From a checkpoint of a small self-supervised audio encoder (BEST-RQ): 4.24M parameters, width 256.
Rows from block 2 of a small self-supervised audio encoder (BEST-RQ), named by matrix and row number. Rows with one number belong to one neuron. Each number is 200 + 30 x the weight over its row's rms, rounded and kept within 0 to 999. All counts start at 0.
After each neuron's rows are labels from the 100 clips, of 14976, where the neuron reaches its highest value: "responds to" is what is common among them. Only what is clearly more common there than usual is listed. The data: synthesized solo parts of chorales (CocoChorales). In brackets: how many of the 100.
# fc1: MLP up (model.blocks.2.mlp.fc1.weight, 768x256), inputs 128-255
# fc2: MLP down (model.blocks.2.mlp.fc2.weight, 256x768, transposed), outputs 128-255

fc1.597,238,200,187,148,169,182,167,210,219,208,203,250,198,168,167,207,259,192,229,203,175,178,228,168,197,226,209,229,200,245,183,202,241,207,234,237,204,214,237,215,177,297,219,211,176,169,217,221,223,195,218,237,171,270,254,209,196,189,178,215,253,184,253,204,209,174,274,214,188,189,229,218,187,207,148,226,224,142,209,227,251,175,234,231,165,174,220,151,185,191,226,194,154,180,239,147,225,239,201,229,158,248,237,175,222,249,208,224,224,214,234,184,224,144,191,197,200,187,189,231,181,204,243,224,210,187,148,227
fc2.597,149,161,180,162,160,141,227,206,197,221,202,200,176,222,181,179,231,136,245,191,274,203,181,211,145,180,256,202,191,232,146,195,194,219,190,223,204,189,179,205,192,167,245,264,219,228,215,231,190,226,192,230,170,200,224,166,154,184,169,215,168,296,169,193,198,243,228,169,173,216,168,209,194,161,185,203,151,185,181,180,190,244,249,191,157,232,134,211,179,228,192,198,181,254,224,262,183,158,226,171,180,230,139,216,186,211,163,208,208,241,204,222,197,240,229,203,197,229,255,201,244,205,201,222,196,153,115,207
responds to: note B3 (33); cello (32); instrument: flute (28); trombone (26)

fc1.234,208,240,158,190,211,142,182,217,248,172,227,208,255,194,221,224,208,187,218,201,199,226,189,149,243,156,207,193,206,220,218,218,251,190,177,218,188,155,219,191,110,195,222,215,209,134,203,171,216,201,240,182,188,184,217,117,210,165,253,200,197,203,206,214,196,192,210,146,254,236,190,175,237,201,220,247,195,88,200,214,213,195,191,187,171,159,176,149,194,196,185,152,169,222,214,229,193,180,176,170,171,229,230,181,214,214,199,213,240,208,165,193,209,195,159,212,208,172,219,180,190,206,193,240,210,177,204,243
fc2.234,174,177,209,199,219,252,243,199,175,199,150,197,136,199,198,198,190,194,159,234,191,161,200,198,187,183,190,190,166,109,219,174,226,222,190,150,193,193,184,204,218,207,175,182,162,209,192,233,171,247,178,227,215,182,192,244,184,257,212,210,216,173,202,190,198,128,252,170,175,209,205,187,177,267,211,164,138,240,209,224,145,231,196,228,248,244,168,197,149,164,214,203,197,174,203,158,214,179,196,169,244,232,223,208,186,212,160,181,198,150,215,121,162,218,202,167,193,222,149,249,224,210,224,148,155,212,209,221
responds to: cello (35); note B3 (33); note C4 (31); note A3 (30)

fc1.417,158,192,173,171,226,209,213,214,211,212,238,221,206,99,176,218,180,194,185,216,191,171,216,187,217,182,229,212,198,249,221,188,202,178,148,195,146,240,207,172,203,189,214,204,250,209,164,214,232,182,296,252,246,162,190,228,131,230,170,216,105,199,241,191,203,209,202,223,196,251,214,216,213,190,187,196,182,245,227,193,160,195,186,202,215,177,152,214,194,183,256,198,165,156,197,204,231,173,147,168,132,198,224,226,130,129,197,222,190,188,150,242,190,190,218,186,226,206,277,224,262,217,246,219,188,186,220,203
fc2.417,210,206,211,211,178,173,213,253,241,218,198,197,167,197,172,233,207,172,200,154,181,190,185,196,231,178,124,172,225,187,237,192,187,147,177,170,199,232,173,208,181,195,134,159,192,151,201,241,204,180,147,181,200,157,184,165,231,266,177,198,218,189,218,183,256,169,175,170,208,203,207,225,186,196,208,194,199,186,208,187,156,156,205,163,183,230,236,146,228,245,200,213,211,210,210,197,192,192,184,207,267,207,137,215,255,199,208,195,185,228,254,228,152,165,233,163,136,214,209,215,165,179,137,249,193,160,243,151
responds to: violin (57); note F5 (44); note G5 (27); note C5 (26)

fc1.55,119,174,215,183,215,208,176,193,223,207,179,172,148,212,223,151,241,236,178,153,181,229,186,223,257,169,148,243,190,193,189,226,190,207,161,204,203,182,197,173,199,241,220,205,194,205,209,157,175,237,210,190,222,228,223,178,210,140,233,231,163,176,233,155,178,143,186,116,238,231,171,155,165,235,189,200,206,230,214,163,184,249,167,214,191,247,197,158,229,191,238,197,190,214,158,174,158,172,198,219,202,158,223,269,175,200,208,226,173,180,203,233,193,175,176,189,209,213,199,213,222,196,180,150,187,157,246,205
fc2.55,155,192,188,208,240,228,225,166,174,286,213,179,234,198,181,207,206,206,216,239,117,257,228,188,213,189,185,275,141,224,239,230,147,205,216,204,250,152,152,196,222,152,232,187,171,218,184,230,215,228,188,148,182,168,121,263,234,173,219,199,233,245,162,219,197,216,166,192,223,150,201,231,215,242,226,179,165,182,193,145,182,167,197,221,167,158,175,223,157,203,201,200,244,198,189,154,174,162,213,195,205,194,119,269,193,205,189,207,212,178,220,202,171,212,185,139,191,179,160,226,197,256,178,160,205,190,222,169
responds to: viola (45); cello (43)

fc1.356,183,234,161,171,219,194,179,206,206,209,226,218,211,176,167,215,174,186,201,141,221,168,198,212,219,181,156,201,190,229,172,262,240,186,216,219,175,187,193,199,177,227,159,253,173,161,214,171,186,129,191,215,164,183,158,170,186,149,156,230,188,175,189,230,176,189,170,112,185,261,232,245,223,186,246,178,186,167,197,161,185,192,243,168,173,231,188,214,165,198,201,177,186,171,237,142,170,260,227,194,202,180,156,161,242,207,211,144,202,217,140,188,272,182,203,198,162,199,201,196,166,250,230,159,197,140,207,116
fc2.356,160,214,216,182,173,182,172,233,206,140,187,217,199,218,185,234,263,235,179,150,189,184,214,280,176,246,178,124,204,173,185,229,236,199,230,211,132,153,247,181,194,199,235,213,170,215,195,166,131,190,183,203,229,195,225,179,231,212,184,218,158,166,165,226,194,187,162,134,173,190,246,210,174,193,199,184,218,204,172,198,207,217,209,206,173,209,273,206,214,270,198,234,231,214,175,251,169,231,188,202,227,138,178,248,218,215,183,180,236,192,191,182,197,197,189,206,209,184,250,175,135,180,200,199,188,196,221,160
responds to: bassoon (83); note C4 (63); note C#4 (61); note G#3 (35)

fc1.681,218,180,219,190,215,290,179,192,219,185,166,168,165,193,196,204,176,198,168,209,226,136,196,199,253,242,201,230,246,215,196,209,192,200,211,187,195,233,175,197,231,213,221,159,231,220,209,143,199,226,273,226,202,201,230,157,213,245,212,194,244,203,220,189,167,149,185,177,182,192,231,205,217,193,208,223,257,255,197,247,243,225,189,166,210,177,156,245,162,210,267,225,148,203,156,167,185,208,203,193,220,173,278,200,167,174,300,220,191,207,228,171,214,223,225,230,199,203,141,239,250,232,228,210,212,168,173,231
fc2.681,227,200,183,214,193,239,231,181,234,174,207,226,262,223,100,125,230,199,207,168,169,268,245,138,218,212,181,211,215,181,190,233,179,245,209,179,199,200,225,161,206,148,193,175,195,169,167,213,199,236,240,168,225,192,204,218,217,222,234,92,206,220,176,190,123,152,203,142,194,176,194,238,197,201,207,169,213,213,194,224,189,214,200,217,215,163,231,181,191,170,165,160,252,229,202,212,175,196,163,173,218,171,207,216,219,231,182,205,178,180,256,201,206,180,222,220,196,227,208,219,206,209,180,210,214,176,184,148
responds to: note D#4 (41); note F4 (38); viola (35); instrument: cello (28)

fc1.21,179,155,178,195,246,199,188,231,237,199,209,215,232,172,191,219,246,181,197,184,141,234,202,158,152,252,252,188,213,237,207,178,213,197,172,217,182,165,219,214,183,212,187,250,180,170,184,186,216,192,207,234,175,133,220,149,196,221,195,211,198,150,160,202,187,237,235,248,215,199,187,230,195,217,246,228,171,149,261,179,198,205,209,131,237,185,208,219,179,211,192,198,177,170,253,212,224,173,166,237,161,199,193,192,183,227,175,235,159,199,196,204,189,276,170,175,223,182,270,237,207,206,278,182,208,208,250,244
fc2.21,188,212,180,189,202,215,247,239,214,217,229,155,166,244,211,192,225,231,178,232,215,125,138,152,203,145,127,201,178,199,198,185,151,166,199,186,217,205,202,240,201,187,220,216,222,155,196,161,147,143,172,169,213,174,206,191,171,224,211,170,185,176,208,210,195,216,225,203,190,227,218,223,157,219,166,219,184,233,189,208,185,159,156,151,200,207,233,231,148,199,240,214,190,218,155,223,205,191,194,208,245,139,234,167,166,227,249,181,190,219,217,197,201,220,174,188,206,182,202,233,165,213,180,221,175,190,215,184
responds to: note D#4 (33); trombone (32); note F5 (29); instrument: trumpet (28)

fc1.172,203,188,203,197,240,196,217,253,237,175,154,238,250,225,229,199,215,192,207,251,149,220,223,190,183,184,142,196,237,171,245,179,216,221,228,201,208,205,179,186,174,200,177,214,208,163,183,188,196,130,155,209,208,227,208,179,211,158,237,224,174,174,202,179,149,166,207,164,199,183,194,173,151,230,189,196,240,192,150,219,224,217,205,178,231,162,244,225,204,232,160,136,228,169,204,215,180,191,209,229,238,201,204,196,222,208,194,176,178,212,172,176,228,233,212,172,261,175,213,168,157,221,235,208,209,245,243,254
fc2.172,214,184,189,184,170,223,191,154,212,173,207,193,153,200,207,163,192,234,223,188,271,173,167,209,253,267,187,199,264,222,204,219,226,232,164,208,204,232,191,192,201,245,200,229,237,193,221,216,231,214,218,213,209,210,214,211,230,179,150,176,219,162,270,161,207,201,211,186,151,220,127,202,220,167,248,166,177,179,232,152,223,213,159,208,229,232,195,193,174,229,191,205,171,188,242,228,221,190,186,237,150,210,196,204,256,195,205,192,197,151,177,205,190,214,246,251,165,234,185,272,202,236,181,208,221,168,195,227
responds to: viola (83); note F4 (42); note F#4 (37); note E4 (31)

fc1.469,203,161,213,150,196,235,236,219,194,228,214,235,159,147,181,227,162,240,155,174,218,170,205,220,167,203,167,172,207,212,201,237,246,187,224,257,165,207,202,205,229,211,220,206,142,164,180,211,158,159,200,252,176,240,167,206,210,153,162,217,230,220,172,216,158,199,211,171,160,222,206,226,152,205,200,199,184,207,196,160,177,260,187,150,162,236,189,216,174,175,206,192,196,191,237,131,162,231,223,199,150,219,159,209,149,184,152,125,253,185,161,199,224,189,200,207,174,193,177,230,188,236,206,166,178,168,199,137
fc2.469,175,211,195,167,177,195,180,215,186,162,149,196,176,223,195,204,228,244,193,235,247,189,223,222,202,228,199,188,195,187,182,180,211,220,219,195,107,185,240,214,185,209,205,215,175,220,183,212,215,172,188,195,190,209,240,172,213,190,175,179,226,174,137,223,133,196,236,209,191,203,257,267,228,207,174,223,228,155,169,180,216,247,218,236,162,191,289,192,203,232,248,211,198,227,188,204,231,198,178,223,163,155,212,205,204,224,221,193,263,164,192,176,179,208,189,180,181,211,227,195,178,216,189,202,189,219,200,250
responds to: bassoon (75); note C#4 (49); note C4 (39)

fc1.443,219,166,184,181,206,211,245,235,252,239,194,203,178,213,216,208,172,174,186,223,234,205,276,226,220,192,189,177,195,162,214,191,217,200,174,228,179,209,200,179,186,202,206,144,253,224,208,163,179,252,232,195,164,205,175,194,200,194,220,254,204,242,156,166,236,181,190,188,186,219,190,217,169,188,150,189,271,226,198,247,172,196,189,213,187,189,198,241,227,162,217,259,168,212,211,139,203,221,192,129,187,188,202,239,175,183,251,185,234,243,201,221,187,180,212,197,195,223,206,201,178,187,170,223,186,197,207,84
fc2.443,203,197,222,212,216,243,204,185,225,157,225,257,206,112,212,216,232,139,220,196,155,189,123,162,223,196,175,171,217,194,175,180,208,201,230,178,193,186,196,235,140,204,218,225,263,129,190,232,160,179,209,219,196,229,247,232,160,195,218,160,189,177,217,168,149,244,214,224,186,182,181,217,182,226,245,209,207,216,204,178,214,251,218,256,187,223,256,161,160,169,208,235,202,244,192,202,170,264,207,213,164,235,217,141,229,211,140,213,216,209,187,183,188,203,205,153,218,188,181,191,246,184,207,139,220,184,152,256
responds to: viola (86); note D4 (60); note E4 (27); note F4 (26)

fc1.398,194,195,199,203,182,223,190,223,211,224,217,247,189,150,224,202,198,189,177,236,218,123,263,250,217,238,180,264,234,161,215,207,181,168,186,192,135,196,193,187,181,179,156,208,263,185,220,200,197,213,231,197,199,110,166,216,199,211,178,188,184,147,236,172,173,229,207,222,209,207,213,230,211,193,177,154,164,195,165,207,199,212,171,201,218,160,189,212,197,225,168,230,191,164,177,243,196,193,143,202,214,211,172,189,188,205,198,203,162,216,231,239,146,237,233,205,197,167,227,201,197,205,173,195,189,205,243,247
fc2.398,210,193,198,258,170,192,190,171,235,203,168,171,207,228,197,167,212,172,187,124,227,224,199,200,207,189,206,257,229,202,195,213,192,173,185,167,132,233,234,167,204,249,172,179,216,238,94,175,233,230,182,173,174,208,230,127,227,201,145,216,238,210,205,213,231,207,222,170,185,185,207,164,203,181,165,178,218,236,212,181,161,227,186,203,168,164,166,164,242,173,140,192,209,164,195,244,241,156,188,217,193,245,166,182,213,256,209,178,186,204,201,165,163,182,180,200,225,207,211,242,201,195,133,219,225,157,191,202
responds to: violin (88); note F5 (69); note G5 (54); note A5 (30)

fc1.619,193,162,222,196,200,180,229,204,196,196,249,212,207,179,191,212,205,251,229,125,151,231,235,188,146,266,173,239,230,194,209,186,212,181,156,175,142,166,189,206,239,264,216,205,171,208,228,228,234,124,180,298,201,210,235,211,169,165,175,271,230,137,207,208,171,203,202,221,196,215,180,151,226,219,170,204,189,165,161,176,204,250,190,138,237,222,198,201,191,180,171,163,211,183,238,168,209,194,228,228,158,240,172,158,227,201,202,219,176,144,217,163,200,180,170,180,208,170,196,235,225,228,223,185,252,221,170,216
fc2.619,233,231,218,197,222,219,225,233,214,187,196,218,207,208,231,202,180,227,186,275,250,177,154,191,249,140,205,174,179,161,162,231,214,192,195,196,203,136,228,265,157,233,219,201,199,253,164,206,172,208,213,214,169,199,229,262,223,206,215,185,202,192,213,234,172,247,191,176,248,170,166,155,145,201,217,174,181,157,212,197,244,289,243,203,193,223,238,231,203,170,166,220,221,213,200,217,209,229,207,220,159,211,238,225,227,176,204,204,188,252,120,201,99,192,179,213,235,144,188,149,218,236,197,147,244,189,208,233
responds to: note D#4 (55); bassoon (52); note E4 (45); note D4 (33)

fc1.77,213,189,204,188,196,248,221,234,210,207,244,208,195,211,218,178,223,192,231,216,268,229,181,213,218,250,174,213,162,234,243,190,229,217,252,232,214,187,137,259,227,166,213,192,171,186,220,199,218,214,184,194,231,208,182,202,211,212,199,223,203,210,149,188,205,227,232,221,189,232,170,246,190,207,226,216,219,191,229,218,254,159,295,225,198,224,239,254,196,191,232,148,211,178,239,161,134,188,242,241,205,205,230,201,261,212,200,172,213,196,160,247,173,207,155,200,184,126,189,167,175,173,190,213,216,200,210,227
fc2.77,175,241,147,231,190,189,199,206,188,213,234,256,172,217,194,166,265,172,237,151,210,177,155,234,230,183,203,245,185,195,174,188,252,172,206,221,197,265,175,198,200,214,145,233,253,170,202,215,168,162,200,219,170,247,206,168,200,192,204,206,219,155,254,128,177,192,183,203,165,215,213,191,186,227,153,232,175,236,166,164,197,220,229,229,234,165,245,203,157,260,245,149,288,125,225,175,181,206,256,201,177,153,163,146,211,211,177,243,237,238,152,192,176,205,236,126,171,206,196,216,198,208,183,191,218,197,214,211
responds to: bassoon (40); cello (32)

fc1.333,187,198,220,147,269,230,260,201,199,210,185,220,198,164,186,249,189,194,180,255,191,189,203,239,201,219,192,206,250,239,236,198,195,193,227,208,177,222,157,198,218,183,224,197,208,191,204,238,212,138,161,253,164,159,192,278,132,236,169,182,189,161,214,248,150,204,173,167,165,192,208,188,231,215,190,194,242,215,128,244,225,199,216,197,239,148,202,273,187,185,164,222,191,174,250,214,224,202,212,206,231,239,127,193,242,220,188,169,191,224,255,158,215,239,233,175,220,200,181,218,222,221,228,254,243,180,213,218
fc2.333,216,199,211,154,209,183,222,218,215,183,200,172,191,182,207,225,204,192,154,222,225,188,183,178,167,157,155,254,177,130,161,189,218,172,167,227,170,216,208,271,187,234,187,185,206,170,177,261,180,237,202,155,146,205,211,187,182,179,228,221,173,220,208,152,197,192,212,201,212,172,214,237,153,242,204,195,227,220,219,158,172,246,156,139,226,193,181,200,170,174,223,219,165,275,161,180,198,196,149,207,178,196,198,228,170,204,204,239,177,198,187,210,181,205,128,220,193,166,235,195,178,180,219,141,239,250,240,132
responds to: violin (32); note G5 (30); note F#5 (27)

fc1.133,174,219,228,203,203,211,146,184,199,214,246,173,193,178,186,218,235,198,199,213,227,176,156,217,226,278,231,185,252,201,266,170,176,206,229,194,205,182,134,203,213,227,217,169,214,208,198,140,192,208,199,222,213,227,211,160,193,203,237,208,190,165,173,228,185,188,170,224,208,201,205,200,180,199,233,224,195,260,180,208,225,203,210,205,265,244,234,224,119,210,202,245,181,182,122,226,167,196,206,171,202,177,230,189,193,169,210,184,221,187,200,162,188,184,185,226,215,151,192,249,199,242,183,252,269,171,221,240
fc2.133,182,208,210,143,179,211,208,209,223,158,170,235,218,231,186,138,229,198,200,203,233,222,177,131,191,174,167,145,227,192,202,267,171,202,238,199,219,147,234,162,196,140,208,208,201,172,174,216,167,235,184,216,178,191,134,241,175,183,200,145,219,217,148,210,119,170,218,191,240,201,111,167,156,178,202,177,189,219,210,187,238,214,193,216,186,165,232,169,215,162,220,179,182,250,263,181,180,221,178,238,226,239,216,239,181,207,198,185,171,227,176,171,231,203,256,189,179,229,174,229,236,198,220,188,218,176,165,141
responds to: note D#4 (71); viola (66); note F4 (36); note D4 (30)

fc1.506,236,257,178,176,225,287,251,158,231,204,196,167,189,204,200,237,179,178,130,188,210,160,275,144,251,170,174,182,179,221,177,214,230,195,146,251,203,189,205,245,196,237,216,196,205,198,159,219,201,155,172,182,177,152,202,202,218,193,203,209,195,193,203,214,215,200,183,159,208,247,171,169,254,187,217,217,171,184,189,165,180,252,119,188,182,190,201,162,155,195,225,204,172,192,186,194,212,244,206,186,178,234,225,212,193,269,238,152,236,213,187,174,252,169,175,239,178,193,173,170,169,254,203,219,214,181,161,200
fc2.506,172,200,187,148,217,179,223,212,185,171,261,192,239,170,210,229,210,183,188,179,146,202,214,185,227,187,178,172,158,181,244,224,222,221,188,204,204,183,232,222,165,230,220,174,151,163,160,188,230,173,185,258,174,180,179,167,185,251,192,209,206,198,186,216,178,197,163,188,196,202,211,156,148,181,166,199,236,212,231,204,203,235,123,114,245,210,182,218,206,197,235,187,178,171,186,222,183,191,153,168,181,164,197,282,185,241,235,129,158,206,148,178,191,208,151,167,222,186,251,177,220,224,246,201,159,204,186,138
responds to: note B3 (27); cello (26)

fc1.527,174,163,157,172,171,196,216,181,211,227,225,192,147,236,213,193,203,191,233,202,205,163,222,224,230,199,135,212,270,205,211,202,190,184,210,218,207,185,244,189,149,221,185,192,240,158,217,174,262,214,207,177,214,174,214,210,225,187,183,217,223,223,174,208,232,174,196,193,205,255,193,230,194,173,214,208,196,195,179,199,176,189,185,149,190,203,165,198,183,235,222,174,199,206,173,192,193,211,204,238,216,156,203,214,182,222,181,161,159,224,248,188,210,218,190,233,188,203,204,196,175,240,180,145,201,137,216,163
fc2.527,188,164,205,195,181,229,250,184,219,232,154,247,175,238,192,176,187,210,200,212,196,218,204,202,170,204,213,216,154,196,202,231,232,187,194,191,188,168,153,185,189,141,237,203,216,239,176,259,197,219,170,192,158,180,203,194,239,147,227,172,231,222,227,197,191,216,235,230,174,143,146,204,270,230,183,198,202,220,195,195,210,189,220,227,137,153,213,205,197,408,217,212,206,231,218,191,217,210,206,191,185,210,165,222,164,188,205,211,209,216,201,199,191,193,193,218,253,217,186,190,183,220,161,191,194,123,171,173
responds to: cello (68); note G3 (36); note C4 (31); note B3 (29)

fc1.475,171,185,208,180,185,195,201,206,209,160,221,211,181,153,155,209,194,227,108,177,242,193,197,227,179,195,216,188,144,254,160,233,203,216,192,197,189,209,244,197,235,188,166,199,169,204,216,205,183,168,190,230,179,200,149,172,233,196,190,206,242,201,155,178,170,162,191,233,207,223,219,246,218,197,192,172,203,224,236,175,181,180,151,158,233,183,210,197,218,193,152,223,189,139,185,158,236,179,200,216,193,163,141,205,170,191,234,166,202,202,203,162,198,228,266,204,140,201,228,226,135,201,197,141,177,188,141,168
fc2.475,268,219,244,166,190,169,202,174,218,170,222,183,207,226,179,236,184,226,150,219,220,162,197,204,174,216,143,198,128,185,154,158,197,201,234,228,171,260,236,168,229,213,239,175,165,217,222,249,224,169,191,204,181,200,216,189,210,195,177,192,231,214,150,225,190,168,227,254,177,209,205,196,107,208,142,228,261,170,208,170,190,172,205,184,189,180,227,201,203,176,204,161,229,203,218,145,233,116,211,195,224,167,196,228,166,236,173,185,206,227,233,159,247,190,187,214,256,228,245,164,200,222,178,205,232,239,201,224
responds to: bassoon (53); note C#4 (32)

fc1.127,173,178,220,119,183,223,223,243,263,187,182,208,175,209,243,199,201,197,158,136,157,151,272,214,216,185,153,155,205,143,183,249,226,189,212,225,180,189,182,225,239,199,236,241,208,182,223,162,153,185,223,184,243,175,152,192,192,186,217,267,128,191,237,164,181,178,185,162,204,238,202,182,191,181,209,178,181,184,186,211,192,269,195,225,178,243,250,195,160,197,183,183,218,208,192,151,143,200,230,201,210,188,179,219,218,225,185,194,194,217,234,173,270,178,172,191,181,191,213,175,163,189,188,172,182,157,208,151
fc2.127,190,185,175,240,201,184,149,188,212,196,194,217,187,191,210,212,153,252,182,149,158,259,214,210,185,204,220,160,216,204,186,202,215,177,193,198,232,181,180,196,212,172,217,199,236,226,224,190,169,232,242,196,203,154,257,171,150,241,238,208,139,219,195,164,241,155,157,193,197,208,194,166,310,157,181,221,181,243,203,202,151,240,188,217,141,244,212,162,196,193,189,230,220,237,192,190,185,247,219,207,127,186,193,135,196,192,213,184,199,209,224,166,185,164,185,203,187,201,228,183,213,243,250,171,219,160,216,172
responds to: cello (84); note C4 (78); note C#4 (36); note B3 (31)

fc1.695,191,159,199,197,226,185,244,270,205,206,197,180,171,160,178,209,171,249,215,153,193,175,200,214,206,193,169,164,202,235,214,239,204,209,162,181,181,269,203,202,199,232,211,194,218,190,207,203,149,160,208,217,229,204,200,153,230,139,220,248,223,195,236,189,195,149,200,215,228,202,213,216,131,225,172,201,225,160,171,140,164,233,154,152,181,199,217,186,215,168,234,188,175,200,203,137,161,242,148,189,223,138,172,173,205,161,205,225,202,207,221,224,211,199,150,205,188,201,224,187,206,195,216,184,194,162,215,203
fc2.695,220,187,182,212,221,192,235,171,155,222,231,168,176,177,155,159,180,221,166,214,214,166,204,178,104,217,166,191,241,224,168,144,226,176,191,208,168,203,178,216,245,171,188,170,242,153,197,213,177,271,154,198,258,227,229,260,156,240,171,189,196,197,163,239,199,213,188,213,149,225,194,197,212,187,183,120,238,191,250,211,198,176,200,233,191,175,221,232,167,222,200,232,215,260,205,217,249,179,192,203,159,254,197,171,245,203,202,215,187,186,205,206,203,199,266,215,208,239,266,251,177,206,210,200,240,201,169,187
responds to: note D#4 (42); trombone (39); note D4 (32)

fc1.183,223,222,172,150,251,228,256,184,212,191,238,231,176,203,193,174,194,233,152,225,219,223,282,168,225,189,221,234,225,228,181,298,252,177,160,261,204,213,222,210,174,199,144,210,197,185,219,195,205,213,217,181,244,163,167,233,224,203,201,171,225,153,206,243,204,257,147,168,197,185,200,247,172,179,216,157,231,195,254,136,198,212,191,140,205,209,178,226,187,202,172,196,191,131,195,183,186,223,207,229,203,180,235,179,199,228,197,214,177,201,168,238,267,165,220,277,212,203,201,206,200,235,216,197,182,162,201,198
fc2.183,225,226,175,189,193,237,278,198,194,216,216,232,260,189,144,199,190,177,220,191,172,206,232,188,177,223,182,168,207,169,209,227,158,228,218,189,155,176,145,218,240,176,202,162,201,200,141,201,221,181,197,195,190,217,172,259,218,212,202,215,200,176,166,192,185,193,208,157,217,195,196,208,225,223,176,154,237,173,192,207,169,183,164,242,147,148,237,242,184,247,153,193,203,220,182,185,130,250,251,186,228,237,184,209,236,179,163,271,155,214,215,240,228,188,210,185,178,215,225,176,165,156,175,220,204,204,198,149
responds to: note B3 (56); cello (55); note F#3 (32); note B4 (32)

fc1.180,205,179,185,184,238,275,254,195,232,197,192,230,194,191,229,222,230,229,182,203,224,169,227,156,191,245,181,145,240,230,198,237,225,203,221,261,209,202,192,231,247,229,184,227,201,149,132,173,210,229,171,232,247,166,144,201,160,240,211,195,223,178,178,224,191,195,121,165,241,183,175,227,166,196,247,232,269,222,225,199,257,228,185,143,204,184,170,239,132,229,201,250,176,216,160,159,188,216,217,223,193,151,224,193,153,174,194,132,248,220,184,223,224,200,198,201,151,201,171,227,217,205,231,178,224,206,164,181
fc2.180,188,267,199,219,199,225,210,183,223,183,211,195,186,207,204,157,223,224,212,196,191,204,188,208,230,222,146,186,213,166,213,187,218,185,175,168,222,147,180,241,213,215,200,218,180,193,186,159,179,199,172,205,211,196,161,235,203,202,202,170,166,252,183,204,195,218,181,237,188,249,141,198,229,166,161,191,160,211,193,157,239,167,220,251,199,224,258,225,241,195,239,197,216,182,229,181,194,184,175,241,182,222,217,188,245,240,164,214,214,258,194,168,205,167,191,208,211,238,200,214,196,166,151,191,201,223,225,181
responds to: violin (91); note B4 (58); note C5 (46); note A4 (33)

fc1.554,209,198,236,191,206,204,154,219,233,181,181,166,203,150,230,205,207,224,201,181,183,208,260,212,211,239,204,161,183,241,212,266,250,202,204,236,210,244,251,196,230,196,230,178,170,188,195,188,219,186,186,227,222,135,221,174,181,211,212,217,183,178,198,243,226,194,200,159,254,190,216,247,131,231,189,197,203,166,206,216,218,198,193,213,170,158,204,211,169,183,240,200,209,210,210,188,189,200,191,187,193,166,146,233,176,188,165,196,319,195,200,223,189,137,208,176,157,199,317,236,194,193,169,185,177,156,172,125
fc2.554,194,173,158,213,214,195,207,188,210,205,203,219,241,233,239,192,203,224,248,173,210,242,129,223,231,227,232,125,222,173,208,190,210,211,197,199,213,162,233,222,165,209,131,167,206,234,223,194,193,193,231,238,199,169,198,219,201,168,181,151,166,191,140,172,218,168,211,167,234,180,184,178,215,200,197,205,149,216,167,155,203,216,172,221,200,145,233,188,196,127,181,195,232,233,237,177,205,205,194,187,172,193,144,195,211,162,170,208,199,184,227,205,168,202,184,194,194,290,162,172,224,216,185,241,234,148,200,213
responds to: viola (56); note C#4 (43); note D4 (30)

fc1.5,226,205,200,177,282,209,173,212,199,163,173,247,171,167,241,203,226,245,157,194,176,236,173,166,185,212,226,185,183,222,217,190,233,223,222,242,196,199,212,184,152,196,179,198,174,157,199,193,210,157,199,225,167,175,229,146,207,168,246,223,236,208,198,217,204,195,232,167,217,178,209,213,204,206,206,216,180,122,193,200,211,169,212,138,201,164,206,184,196,184,204,181,189,101,261,186,207,180,208,151,214,240,211,227,200,194,225,140,219,182,181,136,222,209,196,190,235,149,178,197,161,193,272,145,167,162,157,214
fc2.5,208,247,144,227,185,182,228,195,209,222,198,171,226,235,173,187,218,222,236,173,208,199,178,225,233,202,238,155,224,221,182,213,233,210,209,207,140,202,227,202,204,232,186,272,233,237,205,178,170,200,209,182,226,166,214,211,206,188,201,180,163,186,161,198,231,178,231,174,244,209,152,175,236,157,170,221,172,188,216,218,184,239,248,268,169,174,216,219,224,238,168,204,215,234,216,226,179,217,200,233,193,169,159,224,224,221,179,218,178,155,271,230,273,222,169,208,156,306,208,181,198,261,202,218,213,158,210,202
responds to: bassoon (79); note A#3 (66); note G#3 (42); note B3 (33)

fc1.612,160,213,172,178,216,193,191,217,208,200,276,196,180,154,184,240,207,236,225,216,203,142,196,233,165,208,205,157,203,209,198,216,255,205,208,255,183,236,208,219,150,201,175,170,230,200,219,175,193,179,192,249,206,166,220,144,191,222,205,237,160,205,174,202,215,162,232,225,237,218,138,194,120,191,217,208,270,205,176,242,165,187,184,180,230,251,220,253,184,193,193,203,185,140,186,152,219,224,188,189,187,155,218,193,149,175,281,212,307,217,141,195,210,258,184,204,198,169,171,231,231,281,236,188,228,207,196,207
fc2.612,255,232,135,215,256,217,127,208,212,205,210,200,220,198,218,184,220,257,182,165,206,201,219,208,228,213,229,161,227,170,131,228,205,183,218,207,206,161,182,196,208,207,195,196,283,210,197,148,153,203,232,196,230,177,201,202,217,207,263,164,198,208,175,160,278,189,154,173,218,157,201,179,179,166,220,116,205,232,201,217,200,165,160,181,172,175,253,181,163,223,192,228,187,209,167,188,183,217,237,212,230,191,253,137,204,206,221,207,181,125,219,203,236,210,196,213,197,234,220,191,176,177,205,176,161,175,196,197
responds to: bassoon (95); note G3 (66); note A3 (39); note G#3 (38)